{"dataset": "stained colorectal tissue patches (NCT-CRC-HE-100K)", "crop_scale_min": 1, "translate": 0.06, "encoder_norm": "layernorm", "encoder_activation": "gelu", "encoder_mlp_ratio": 2, "encoder_fused_qkv": true, "encoder_positions": "learned", "latent_channels": 8, "decoder_blocks_per_level": 1, "decoder_block": "sep", "residual_init": "zero_last", "nesterov": true, "batch_size": 64, "final_lr_fraction": 0}
Rows from block 6 of the encoder of a small image VAE, named by matrix and row number. Rows with one number belong to one neuron. Each number is 128 + 24 x the weight over its row's rms, rounded and kept within 0 to 255. All counts start at 0. Numbers have three digits each.
Before each neuron's rows are labels from the 100 images, of 14976, where the neuron reaches its highest value: "responds to" is what is common among them. Only what is clearly more common there than usual is listed. The data: stained colorectal tissue patches (NCT-CRC-HE-100K).
# fc1: MLP up (encoder.blocks.6.mlp.fc1.weight, 640x320), inputs 0-159
# fc2: MLP down (encoder.blocks.6.mlp.fc2.weight, 320x640, transposed), outputs 0-159

responds to: tissue: normal colon mucosa
fc1.404:146137152127145124118131089100136111124114134094086129135115137127075130124130099112163081126159155131122164137093075118150138125128091170117088130154173127095097163128124108129135108141115126140147172147171116107135118091151123133165097105129203118136144114106154145083142134132122164167186143133101108150157104142140167121101174138095114128113134126105147101110123125123119104146088165141101111128141138142137113133093122110088114095137127156126123161133088102162110115153136141
fc2.404:134129096096124130136105191161100168160116123154189162110155129119212132130131153122114165140133116185130123098113183146105129167178144122117148127129069114101113131104117109123127137117140085123129148089136113123114138167110135109115126134112102093145145149097137105145099128152055145097102108130140158134100139176116112116154148130152152116120104083126095110111101137115157147146143145122151122124103140157139096112190139135048113136125138112152141123146111112102148106106136125

responds to: tissue: normal colon mucosa
fc1.49:173158158136152152127088126153113130102090160116166129128118126150152121143099114088097101103134153159150122186128136084099167120115135162142112183111120084154117178119136127140112125154134141073116105091131121148096136083174154108117110101136131136122137189159138135138127134109139136098135146151101146146150121146151131122126110118125114089138102084144133146142125122112093113163142121107120113148100130145131149143151107138115104108178072150124133111141114163110065083144106131
fc2.49:102118129138115141141133128114116110136078129083120113130127129130109122116140150151160126137106109123101135128163138113138096098128120114118131103126134117090105096144112135132130101127121125170121147140117117103095126134091151125131115109128148098146112084114132145135125114148125110129100120095143115094103150135111124155093126123127138057095137124114129118159136159145122151088110125126122172086133100130131174143091148122103143130138174126087109132122145095165135161103175117

responds to: tissue: debris; tissue: lymphocytes
fc1.25:121110172116079127124146097079115108159098106111155125134137153121128133115119150135106108105110095119152184130118113103157175123122107134131156138155148132102060085146130156145101125118129130135104116094159080074113137089100147109125106087202183140128129102145108113155067082127072102118143125104143074144112127160155179114138114123102115133134098122140134122127130125082133088132142150141167138156144128111141104121137100153155152144103141132171129132148140121146155102094121082
fc2.25:138066104127148109112087142135141146087171149151134108116113095122060140156139144100150096114144150119130107142139105108112108125127124165131156119110141123116160162055187116103141110156147095169117066126104184169156120128163116156173154138103110177153116162107126160137134109139132113121154132104074149164136122108154075141108138171147153071124112143137104131100134132170120168130118115091072100074113140131132115122150135129131151135146126110119131130124119108136136138176137139

responds to: tissue: adipose tissue
fc1.357:124143159114146106140180152126139173182108127158143149117123101132108141123143131083139127150165130084109121143127078140113108123133117124099122124118178137110115131116088140133115100115140137177142142118124117107147092142097126123134113115132150127158139159147158157164108124159146144155104145127112144095143102103162159086111105117136173132111148103134114081092127138095149122125114143106147123120125091128115135125149111116145072100128134111149122065095127164201099137132130115
fc2.357:161143105146125120160087090138138070122119104130131089107120140152117094128131102092112139116146134149119149136139120115168133094147143131148153103115099167134162155160166152120124111171152161159093136112113113153139162105163153143171114129108112124100152138152103142140145113093166201133175183132151154168123122121165142109131164125126129122107123114113131167146114119147167077110136106114135134123110092130115097115102104115155129112138100171144113184100112093155119140136146139

responds to: tissue: adipose tissue
fc1.567:089102136124106097104156124175135111127152115092114120167130169126093095158173098147147110111126093165165114120116118100131154134128160194152079123133141118124078094119093110114126145123103114118145127118134110077169133105110143118103120137099126152138122095116129116147123124119121099100164116119089169113132140096141157129113137119151131142177157132177145149111147121166139146097118158165150127132124122126136100140105144140127107111094176134124130134125122131122118113112097131
fc2.567:185139125126137137100101132085147146112115123100171121107137123132111155128119168115131132133165133113129128127130117133113098111169110053100112137114129159112130134119160165148126092099151091140093131138114134149109134145119094137114139136170169087154129129162109152146124118161112100158146120130138146156113125114135073146133143151151144142083135115126102139154135136121133144165169107092113125221109132163111077122177112115205150085160117140129132149152106161127138125153118094

responds to: tissue: tumour epithelium
fc1.395:108114128098161120136093158112114149144166131149147113124149143165118111112156152154143128089137117119108144131128106169133163101074117148099120103090102161130195129119125171103110135096099139131122139088091150127127119050098118118127125123126153122113081146143136099127117138104109147114117114173165092103148153109100153150134152137081128156129122109117134156092115129139088115103114120128127137133122127131102089149125115141145137110136132072132105142101125152111153124172156098
fc2.395:138149176113115140099132137103113112132092129114123131102099125141109145125102102102102133125143118136139168149119140073166098163149140124144168107149155087128072128072158123191148139106125113117111106124140110163081107160183146150140141141105141150100120103110120151127112113136141104103156155157121106165099148150105162105092092116117153109122115067139116102118147154177152105149114125086122106174132144135084120150166077144102158116124108138163118123109143159130117147170118147

responds to: tissue: tumour epithelium
fc1.65:163127142162118153150094153125137125147130137099140113120155122136121136076154136130170127116119120133113127121166152137121142145119109139156120154101145146134179125084124119128150124141156121165088134106130109164107174141077161146084163126149089085118190106118137105136135105170144114149139130093155142110150116086125138157105114116156139161105110162110150143117124135162106119098125115114110138095126143152111107065136094127129134138134089131083098101136115112155128132125136110
fc2.65:109103120136101124142138103145143122139124188103141118145112132137116107140121098101107153128105088166119154114082123126117134126092154128101120171149107127124130108139094146119150111114133144175100153112153092136116110177141144109171111102090138139113107174147153151150101163118138125135137111155158140152110110183155132120179112146125158136161097151106121117148087145125125082131145101105146139160102128149154174141116134141086087117130143131124159125138150105128135109110129159

responds to: tissue: normal colon mucosa
fc1.152:132164125191127107137132151123125125164088145145068122149162127112146114118118098088150149099158125119156141100120131129143141128168099159154167132109138119138161112147118147089134148099137119118178096152128125149140106141140134142153158135156137120114157177160109111130094146136131100146147109048092115141096128120118199097091103096132150156139134159110179113115118142125167116106162156146107116112105155100148082094166156100149129133163105116116122128149126102126112140106122165
fc2.152:142152111166097133113104147158123138169136079171109170148136103156155146176114096100134107114110157123128139142135160094145143136112117127081121132098130141101169142143166106128105144065121137129155102134109146157150126134137135134133176139157093144117129142086146155131122155134137159109158143134137107137155133121122107119064104136150119167119138162138144145081116137130152148124117134109135126107128199132140242050108126133058123110117110143083121149119076101141145116125113176

responds to: tissue: tumour epithelium
fc1.242:120118161113123139164124074133108150125121187096110152127146132082141141131143150129092103123102101163140137107118155162128134097116097113164107110141106099119159147117104135095169124164084104136162095131140103117132111092131103152109180110146133146132115141153102118084137119132118176129139153122145088136086130111127133144187124141087114162136128089124131099117117140131112136128117090158126107129114113061087132105123117135081122130099133110144166120159164140131136145102143109
fc2.242:060172146105118153101120106135120135163116085150147124175124127155118156137124123141112161131130151121113147124109102156119142104165133143129140134148140113129105118090157160100136112105043084112105136119104162117098130147196142097118077135168101166083138149114158148155136114136119118148118138145135099133101161155127120146134142110106163122121122134139084099105117166140103102093129121111097116150131130125076211135174108103167141122125129156093131139142140158155138105165134121

responds to: tissue: lymphocytes
fc1.10:147145108126134114104171153108127106157156144151127143089146112132142152155143121168151139152102165118132125085174133170109129141167125145104184131111138133140132119102143150130117121139117145099113092089144173123173168131097132133154132101125109111115081127100112115134142101131155086126079114114144116124164182147126126139144116166099131079130093110148147110119101132158124155143107137134104140152118144184119110174169113165145150113124077117130156120115117121160163125163110164
fc2.10:118140104159077130141156123133150121157127112146133146107100107086124171121130126107110109121131144137137101126055090133126112179123114098157089098121124139132107107163138109135115141123165128116111118152169110085134116128142123097099150127143148142146150143168104134150086122151112158110153120150142144113114131143134113106168129170112116141164073116144113141133115136107132131153115111157129100083159099148112147076130162102106130109143091096157070127112110134110094110107110108

responds to: tissue: mucus
fc1.90:137150084093120153159118110128110115137133105160131122115111134115136101147168148123174121097144116132133128091150110108108121154136125169140129137106146142105114100148145125180122089099164149123102169121134116118149125103118085133107112143115169157133109134130159100162124112128098046141142125136125134112172112165107146115091158149107127121151096131127116149120146143114118103131153105111128182124142145156177114153088147129159114103106163120133125110130101147151124131120141103
fc2.90:124124153090154153144100119122157121159141141104225137116145130139118123187153138148076156136117140115129154172114106152141145090168149127104144123116064112125089133122109178102146080133107089133143109126153151135119130159174104122152135107141109137102151141119123126141209134133120119108126093115073083132076146123106086124114118117135141152103122131168142124102150162141088111103088108095100137106122132140106140141174103135079123133166108142151147118115139133150151148170134129

responds to: tissue: tumour epithelium
fc1.505:131121138141093135138107126118156133181121107118145117167124184109151113152105161148123113106099130172120150164164136161102123105126096121123132152128119115093127109098106120107160153148104125146096143118143123182087119095118115110126119136161123150145125124125141105106106086153128101097102151146128061127130102114119160138153125177114119154134142181112098142155146124117077160125118109105076150148128161120107096103164131107122114117104113096104121179109110103139123151087136079
fc2.505:106157144071112153106153110112137120118103148125119157156126121112128130132145132127129126121083084126113151108126113079140130160130106131159126126144117108095112129117165100151124141122113129142122138128109122124152113154142166125126114120099154134085127144135147175141158121111125106087154114162103121168124154125161124129141132082148155088149129130117123147105129135114140072147105126104133109127068160128108156135122130099108090095134137131136111177149163127139103102115098160

responds to: tissue: adipose tissue
fc1.67:139129114115129139098171095119122132151056173146127153095108115081136160140118146138118125127135143160151099140143137100178121125146132121106136097097194126155142118129143105122167101161161136157094141075135117143097143203117120115140119099151113133169139147099144143142138072109112130143158126120131132114116132173098098140174129101140171137116155095092159113123163179119107144082184124100127161194079146103103112125142130137115157112095145134130163144094084140120126115117136129
fc2.67:157109130108113132145048151122144107087170118116071153133157121129092116133165107134165114075138120102114158109124102165077156138102095167152141146134057118159151103068094108112164155151099139091167109144117143116174147080109123165120141147121100146121137115163118070091118160124114137110149093099137112158127127149145141117109112108140131136095121144175094095085106093171123108103099136137132111112106098121128075169107117117145133161144129119116112131139174130151147151158122152

responds to: tissue: mucus
fc1.446:129121129130139134116096111131155148118109098151157111143120159113073111171069161111151119147105088103140102137130131111104134127106108129150132080078125119163123145176129143101113127115123095137116143138122159100121143077171131132101141096114125148110155103102107124150117099140156140112158120115126196158142127111124145095134113141134078091127167144102143148114147117126157118132082115100113086155146137146151148148105128132106144150145098090108104093115127166173157087110101180
fc2.446:133120132116135125158133125119109140127146147125088166120159118128121151100118155174106134111132129129142154157124124133147124076101131140144129132189132127145152119095125144138133073118141099148118115115104084117170145156089141123141104141114116120126134162128136144142133140088108140159125086118134104123096116132130141158162124105144139157154153158093134100161074113117114144119133124132127161201078125091120146118124118148170088072123144155124162139116144140120115166130118098

responds to: tissue: mucus
fc1.581:121145125117090177116127101122149143137087117125122128132111123133125118129108097091108095133123159125108131135139148145130133156096124126153165097152126160085106123129113109127138137111109072143122151121150138114117147093115172121117079153161116116095153110132100132133129116137159127141126165120137157100100112113079138139098123149075120090127102123088086176146064113141096102091128108122157142150134126129131160141143115088158158152096126140155157121131136112100162117163122147
fc2.581:099147144122109080139110191149158140122144110126150130073103148160131139134114149120119112128133105120146105115138108112121122127158137145135136108121131103129147149094135165148165124146129120144146110134089134124153121115141125130155159142113094169086159115111130127148136131152131106150085122126144117074098171160118061124131102136139140164151154110122144096080113144160131135104092140088103122125135124114106173114166144130163136131157138181120107155152083141142114127099129136

responds to: tissue: mucus; tissue: adipose tissue
fc1.496:136151085141139121106106166122147162134144128176152148141163119086135104128111159113138129136104111103134067116113107148102085132139105127128101127078130124127163131140165102171152119154130124123186163141126161126170130122150127126115121111096154140125125111086121145144107146128115106126168179137123124073127116151087117139163172088132162127144192175131126158119150124171116111165114099145101118100128095165121132087088168082121095127099168111112125171124104136123138169125083149
fc2.496:138126140085126147131099120143104141145152121102123116100111145147120125141159130158153101165162129161129122105120118155134124077097124113157117103160135130131120158129105148100116100112180156144119145093154130107169143089139131106137129153153139099110140142115122103125155104127158128134120080114148129146123152100144106139145131160135127111135105114127145133164105141110134146126126103138102151137108147097133084128168132169077184132137077167164123109109098138131163110144143065

responds to: tissue: debris; tissue: lymphocytes
fc1.28:143163129101161109115121145125118102147113162132189074147161101096144133121124149132163121085149134129142147104070123137112110110133129113113138141169142135099125089108110148120098110093121108121127148125144148114141120125154097124143124129098106134127142150120148142126107119120146153163137147103096116095106127167140113116139102137128159114135115112115123128114135090115089127167157143113151086112128148117174129113160166137116136079121112149106109146101138172127142132110151076
fc2.28:160116098128113152117118110165121147141176119101108165145076119150116110118140187112105149189124120119125149104175119129150128135148138124143094077139169136166138150077116115095124106112110146106152115120115145146141131098111139108113142140145160126139113132124129107127110112128147114118116121171135146147120141088096098127116093124118158136145148138102100099170105152134149131135151119187108119103110131120135120149103124118119141162079119099111096125164125127131137108067101140

responds to: tissue: adipose tissue
fc1.372:172149107101105183147070110139156150115127098102110121119164119161158158139131121133079113139106158178094068162151142119143143119152127155137151143114135154100078170136167125137131190112111158121110154093137131095158127138140133101141109114135135123124118153137103106104109111135104143159116150121102157084096187113120128108156125105123151123169160151134134142141156145084145147123094127158151134098092110121117106162116137077119085112125136092140155112083154096117132167146099138
fc2.372:126116119197125087109109177114137079123141123128142138067105138166135149132147098121152162111108125092134123086108164122142142155132118113134093115143116128111140117137080114125107108112088157121090136139117100115141119123121135117102115140126118152128142085102152153121133116151141087140139111103154070167172119142156121148152101116180104144121099139100114124095147095171124122128146087101122111155142112147111127122125128136139140132117120148149128146140128129125130122134155131

responds to: tissue: normal colon mucosa
fc1.376:090152147151132112095147135120100140080094133134096107142148137124124077107101115143130122105142117153135133108113123137147106127165138125168161116141133155161132150131108136134144160139122121114118170137118128120143113133128079127123134133157117143118123122103143093161127139131129176171092116122130092136122129130150066069134148142116098118113162110114089058133149119086136137090165154116102116110121112098070115086191111128118148182121137098119153139127172167147138135125123134
fc2.376:116102112129082126111143129131143126115144149155116115199092146103125147127109159142165118137103158159123121127115062121128203122112132194126097144141129101114120163116118079130093106140140175087166115149107141126100126141106142137137104131116142112113137156102150111114136174099111107097152122089108119158113114169120159146131148147131104132166099124145133158153119145161120119142103150110116122114155139162163153134101155134153127078115149137104112128143108090072116081131097131

responds to: tissue: mucus
fc1.317:087130145166151116128170124142132146134108122130156113151161152094093178105153165148118140128167107064129089141161119131141142130156145120123156100147161128145160077127075129088096123121135124139086127129150172142113139144108108143126161052074114115139151152107076125137142128118119122098132123156094158177082121141141144134163087138119122108103153098120128116118136130119151115130111114139124191125115068123133160081128133159156129115147150133090137118167131088118122163196112132
fc2.317:130122117125155102116145123091175127101148128116153154153127126085170142138133121142126063148117146120113150147149098144162153074120124130083105129073178129122135156153133121124101105124147167094131108134148127114138128121126169163131123185118108110074115139119110120129193176121130111144112124118152132142164113122121142120115115086181124128107102129079137146121151149147148130089078133164095164122118085129137145148130141137126125121118110089129113104116103150103175120138126140

responds to: tissue: adipose tissue
fc1.95:161134105120159145131120152175132127092148150105134142140149122147113076076120196137122124112104108099143137099136172107120082093105100124100109142128164136114153154154133101079131167106116167078123131161077158169117164133148122130095133142136107124103124161156142107104152125114113116112141076110142150123117143136112107128128152142109097152119115112140138119148098160119112106154095164126121097092077112074137165159203178118110115139114104172116120112137094130127113115114088115
fc2.95:138139167139164134081137110140151122151110134115161108129118154111127140132125150106129187157111143119113094102124113136088131081108148091124107180112079141110141132083142106143144200142108143138101148114144124177123124112149128149099147111135134113122132168128116123165140136123135117136133071109138106135176129155121153085109091120130148094142096131126084137126096086152094123146151115081134135119085080152125113092126145134088120125127167110158114138104133130144063123124106109

responds to: tissue: mucus; tissue: normal colon mucosa
fc1.201:136168133128110152121123127088077124134093129192080157147107148112109137120110111160125146138122130142177137128118111153123136118166126161162145107101152136090128129089112126152106151141116154168130155072095090112133168108156125153124110137096173156124133098130158132155193123130119145165141084131097159090122163173161169140112119090099101111079115129175120166101145119129095097161144113148046140142110145106115114121132157123153138131174082127142124108116124135166123094140122146
fc2.201:096106150126129137156118136160131185087154140078132141110185147111157108124142148105145110083123117147125108090118141122133137146138126138120113144137106110164104120157106101106149121103120137119118109137111156127108100164114150130088146150135121113133132201145126101120115158086119166113148127124106131153065114134109146087129142140136155118162156126104119128155145130120139112181111130159117104137138170135172097129166102128072140112152155130113112170128131094090160150086146125

responds to: tissue: mucus
fc1.451:181120138115140099109135078154146120153170149151132085146156150088146158134124154168130142114104097126188105094160142156156115151113095141148108167137107109132123128125083167121121149122118147146127127138114148144131151098162139104115109100132135097144130129136133138153146105141146129101133128150114147149100207139182134104107110100087109100074103123147127094094107118103095102115114111103111065141140162145134137113112119141122157151114103146160140122118118145096171151089110136
fc2.451:136098115149109070127103146112103121106138100150088140106146141140110149131138102129128145125156170139103129175145081151112145124117107118106095151123127146140150109024158099135145085150141166131130117146134138111117162116111107160124159140143124136137112180132117134114106109120114161116149108102102111116140100103091190121131103162152117159129136145124141187113133129125113126133161098134143123150121094110135124119127174136152107105141151164126120135142168132130100121160098144

responds to: tissue: normal colon mucosa
fc1.593:110127137147110154166110107104103120169117131168160176145137135103132108135113108121154105121146145085130148148089074130133129089124115184138136108090132115111136099105149132118122091118129106174160075130144155095135133160142110115101133121171141106149121156146145118121146139112090109090122126120091108120161142133108113103144160096114121119124164127111136088159103110125111157112118114153088138126170155127142122152110106128137118081101206109093101152143153151134106139145146134
fc2.593:143130116066134125142128123110134106129122134100163127128112120098102070128176094145140155168099129142142105116147171148126126143143132147116126116133125152131113111100143121145178108142085097150126141151120142167132120141116162108116121140120167106140142085128106141121146115138149108137091089120143144129103120107125096126130102140153125130115097142125144137119153158137103079111096123132146122094137098113126197167151163119150120137176101151132138139136139120122099146147148096

responds to: tissue: lymphocytes
fc1.321:147138108094157069151110108140120180138097111121109115114134117159130112147133089126143124086101122110101119124116126158137141108135109154166177168086138094131113136168135147101123124112080182137071112102113144129131167123129117152103135125139132121159134132130149125105111140106125113161146140078097148142157095103118140165123135108114104096117152124055150147111148147093124122152150129085162117098096142129138113091137088084151105088109127075145119102105159157129095179116126094
fc2.321:146123132158106160118101114141146111116166129130116134126131145109120180098124135114157160115159096111144113118120129099129131186135111105076109106167154149097146087093149162146123122109109086128107102157147121172150142117101164128150101121127138147130142106102125146150137116176155145108102124171128121111138155124122159148128100142106138114137087119150133085122098120115145141128140176138128118160163105134115103133132172106109107118145157139108131134158083099168146060136116130

responds to: tissue: adipose tissue
fc1.192:142108105088169130111115165135144112167099122141106146126121098100123168164134150100133153162129127113128088102157116108122118102166158098155092117150119140109115125144118106159112125143156147128103148130133132153137097181137151144106090113086166139174137152144128101131133120134131108114159128160133112122140127143142108076110102100149125149109140117111169124167133139099120112184116128077108150107151129137136121115104166103104115138144109121110144133088114122109158165151141077
fc2.192:177123149130105165153112097116130137134134110092066145088150119130110113124113135141124115092103123147144115131150171131118151106110103157142104115096121158103102122049142134116125141141153155104117135098107142093154138104137139104149119092154091105124120158151177122118122135156132120132114123077154165118177079119153143118145100166133125165101101155132172124112113174142156106124169174124165113107107103107141060134104093133116125138104100132141154088104131098165117093115122151

responds to: tissue: tumour epithelium; tissue: smooth muscle
fc1.104:089108149158154118133134130092118168179130116150134101098099134106129170091133070121155128115164165103101118140145151107167119120131118158116139127119162133115109141098141141119081145128093134128139089136152112110161137110108114141107141100175123090153088123133123119107156143128075121114110116118096142128183182107128101114144119116155068088090116108193121083113117142167160137151117153109112091140180131101152093177119134120142120110110162098115147151125120146097135120174110115
fc2.104:173143095125133144138125119157132117104077094139133118177118121101129073112143149126110141118123113120110083107130125140128129147156146098122127101095102136124151105084139110149154110122148116145106133144161166143131154122133142123080109157145149123153129111121120171147132108113155114141101081119129157125104083155130101122108117168116151185158131138114099119150138163110122133145170114152153176073123126107118163092148144126126107156132143128147139106183143150146122145094123125

responds to: tissue: normal colon mucosa
fc1.18:150165110122116134137121108118136117122142094201123135137129151118105109132141142114176109157154122134150120086194073139078158117127122125086109142107124154147138122141168151152106114120168134160102151129157118136117093134121134140111107147107167124108106128160130147144147194115148086125156097156106102125123098136103147147091145145079131134126152166113123140133142110126096115113152133141114149122150142121187063144151107122105108107143110130106131143102116132158136123099155114
fc2.18:110121155148144165124105112131128122130146143113211115075114129135144108149152136117113137142117118114138163162109161171110085130162136111116171129098121094138111125066139132093127151140076116137145117133140122104116142133183083114126134126124110159119138148131086119139153120157093160101117171128150090144172151158140089115110122131150140115138115102138088124106135141146119129076106119128116136078121071133113136126158145144056117158146100133174123132156168108156138121123127144

responds to: tissue: normal colon mucosa
fc1.218:087085091121075112135151118134135159098143164085193155088143137143161116145114134125133138113148153118147131108137136121130103138119132105133132162148110157136139160109079136157127098158109143134104134126117172151091107113068122122127126175121132128132098133137129101157105129143148154106095158120133102118168131115147134096139128127150118137152119101117092118165075121125092113133115124093089161119114066093128095169125087172118093147090145148174118138109109118115116162162154103
fc2.218:141177153123169130125129134114102071150133087129138111107123170106124195097104124134115118156133144132110101114135138131152156149103123140127142133154141155118150108107181116121148109101124072126135145140126110146136153141166109119138115124153114125136125159103126173159146164108119086131105126118178146149159099110140117160143134156144104114157140134145154108114128107084132125141124127130143106138131139114102189111119093136134124118088125141139110145136118161132150116133123121

responds to: tissue: tumour epithelium; tissue: normal colon mucosa
fc1.525:126140110122161142105082154091158135127120129130117151116145114143110126085106131121119125081120133105157095181128100179132135148146114086114143137097155145144125082137105123142185116127146120141093117122124123102081119080051119122110126182083171177116116143152130123152084123115112102139140119106105121076171177130081179136092142079159144136116153170166098165122102149127142123151149130133117160127151136118134117094166138121143118124149156087135108121124119117140128160135112088
fc2.525:101125143145081121135172072112126114119145127109135110155106127110122119158116111125088155132129110154143160100132151061140112138121127151148122135142097125117152190109127090133131171129069119159089129154148151098138121118156128143183146076170119116108085143114144161108154127166120147087131141141153118145093106119142117102163123163102147087139117101134130085143123141145117102164138118133120078148126128147104151145123100143129168122157106171123122147153108144110161113119141154

responds to: tissue: debris
fc1.537:176103116116158107141132149141134101148106150149130163119124136129124094113096146139132136177117053099143078075134111141118147173116126119126114141143110130128153106086163127099128125121088092132106118154145123145156115079172134152087126096146104072131137138124135127119123117200140113130134124186109132153158097132114128121150109087114148115113109125139115133129120115102145115121115136136134122179172153135190119136152123157120114095173156109092115119132111164150122139136155116
fc2.537:106154129116135142135109102144100117112125119117088124120119147133119168126134072146086094109164179129093143148132133182168106089124124092113103132130129106112120100104091128113132121124132144119141087123131160124075166120097107166134166160105139108123076162145141162151121118071104116124128140130159173111178167119077135129149156112155140134129136148147089154136162160125102192105096121146128130146104133122110120149109131162091114142096143117083143158123120081142105163105147138

responds to: tissue: debris; tissue: lymphocytes
fc1.527:174123164118111121076112132133100144127104138130136118151137139087112128136144155147155092122127099131123139103146143158125127144121100132148109134115128103127092143158147096126145128140123102163168127134143173082131164126150168147145134117162140132136146089103159117138112061164084076116155135120114159164147145128194109112130102153081139111115133136157146112141152136126102106107143129137149094146124154150169143102136114129123147068152112169161127119122132128161079141106162156
fc2.527:149124099155144106132099138098119133087148124113130122148157119160108067189129101109098128089163136124132132123131126102126138096141124132108111130160117146094147120082103153141123125101081130166099114151131119142124123108157089136141098104131124148123115159155126165136090131129127145131110117139110158143134111101109130098125089131190156135123150147141122123117159116162154147112134132119094171104095128144125204122159094165174109171128148165130081173073131134147131157148108066

responds to: tissue: tumour epithelium
fc1.432:079142139084136158110102147153144112116125123117126117135137122138131135111122161116111078123124146104140135147187104121138111127140099120091133152149167144087154097133105169147131073131136124154103146139156140167146165129109115152120139128149134142107149164139151109110161142114151128134139134104124113089112144104164113134104141140162116088078100146091159167143118153122122083139068138081112146124140122122174108109142121084116124128162105100154147124137190129132120098091107104
fc2.432:110120129090143155133123122097142146143111136137183129119126137144138126145131127156147126120137127102126129112094145168122144136124128127126117132115096139131126148135113153122123113122140077138138165100113146131119109127128123081157121127116148097160132116150115155143128162164086124115128103114146117110145118107086095143163156120153104120139151117126101148121122147145149140157165125129127103166106107129128103117132096141105142114120112143128163116120090169110137137153113071

responds to: tissue: mucus
fc1.282:132131060136124111146112123131148132154135126103081107076100125108106096124133152116129151120132097110121103109165107091136096159101155148137115153124129083115154135166138140120111139141140148146141111125145111121157132143126155085126125118131127165184144134137126134114113125097114094189134123124119142120123097131132169107135127092132141124160123178146192132167163092150153143096113098171123126135131121162139108062178103076098101138177161137155129147146101111165141133175123133
fc2.282:117114122104130102137077133135149114120140106138141148097155108144127101148129115145139102104129133092114123092089157181139137101154158124149129087134148135134121138109142158139115131116127136103086161108123147121133130124135103149159117147120141125106103136136133131162136139138148162146109154141116123110125139113118078115150149142138149120143141145138095132104068163085105161128121117082132112121129118095071126155152116195110151129100138170148152107140175143106101160105133129

responds to: tissue: adipose tissue
fc1.486:147149174130132113131169134095093119110107050136109130090116117160140137145112166108107148133129140127089097138111134131101136155167167101122144178106107128139149117122112133092141097129132075210144115114142130136121132097153116148158154085152126139104144182103123133129112087132142115133078127121145137104091127109145118146112113124114134103148154151110147151175184159149072179119145097113134153133163173124109150112111080163118148138066132156153143113099127128142117147129152110
fc2.486:115136105091132095133088133138130129108092164140167140071166143111128128100107131142140134137156120113161121114102139145134117102094109093121144087136157102099095155166118200149064134129164115159112142163120114155162120125128123117127126163095142127133138138145134150133113150149150104148128147153125135149155152116116044129097163127148094152127118100161128135147108112112198125132106121093117108174080109138139137116148120104154083130164152168137099126167139090125126148108112141

responds to: tissue: tumour epithelium
fc1.198:133166153128090159106117110139125118114078140182124188110123142161175093080072122112104119151106126140156120110101146154119116140140108107152102120095112145140134075091121142102187107125130121142133158157132137105115148115139112164104135128120124106112118178134158106163118152113120120080126138170131130129128086146168104125115134103114151177080114096148123124126109141106075120121182148112072124154138125141128101159125116128155082172169134119104128122122116142115110112137159155
fc2.198:097124168083134157101111154144099102140149130109119090110110102104110069134160137137131125135147152122078134142123121122128160099137183124150164118146146091144110193174139127130122164147103110108178086098102147138111097127124147117132121147150118136177122106138108125103142152145146132106100087128119142109123176158139126123133133169119131105109126117090163141165085134111109114086076099143137169092104121112151132123140149151147151119129098133127131109124128143106160146121096121

responds to: tissue: lymphocytes
fc1.489:137154126110107146105158071152113134131155147075142132155105159114101130151118116106119110106119114130108109128134114122127146145123159117158103175132117126150174136148128114106158113122158120136104140077114139159147129119147128117111111158079133136131129185135135184141118139106117167139131125109127125141143071112121124122128133146089130142150142114129144149079110116113165161159142115115122143119126121159107140132144104125120118163108109138074144102112141163171120137145150181
fc2.489:122121133150116116118091148136137096132110118204120134062144115178099067147113136134119099139111101143114129143151150139114118150100140123120180097080116135123113123146145112131136103124121142099158111114115134136136112152156150154158161122160118084136122099133158092093147135153161117103113119153117132079120111137100151127150090103138158094138111108132171145165103120145093166118094104137133125092131149119141146124124176104072133143132155146144109103123154116122154121079145125

responds to: tissue: smooth muscle
fc1.187:163147122156111139108148118100143176127154125111094127103170136139139127112174140168126149140160103122109149079151142139152110064188082062124141146100102156153137110148093113131121105161167150113129176150131114155133122116096134129089149154125136147165093091139126114157132125159109164116093116095132133128136127165126129172114150119109108131124110102128155133155121131125140129128129151153102139062138104129149127109122130136149099124169160135124117146133129125123126104129108140
fc2.187:120130108107160129131144129162109074158113124127139117146130160128160143108138148088096127181111166146148092113124142082107139170107184140136165121162176137142102133162199112124156113129124084126177130111093135145099126165123157126139103136137139094122146135130114153131119098103117112137125112153141162120125155103123094116151108132113148120168110130139134102135090170127107159145157116112112137132105163122106107160128147134093102104118143152115133144125130155109149147071114135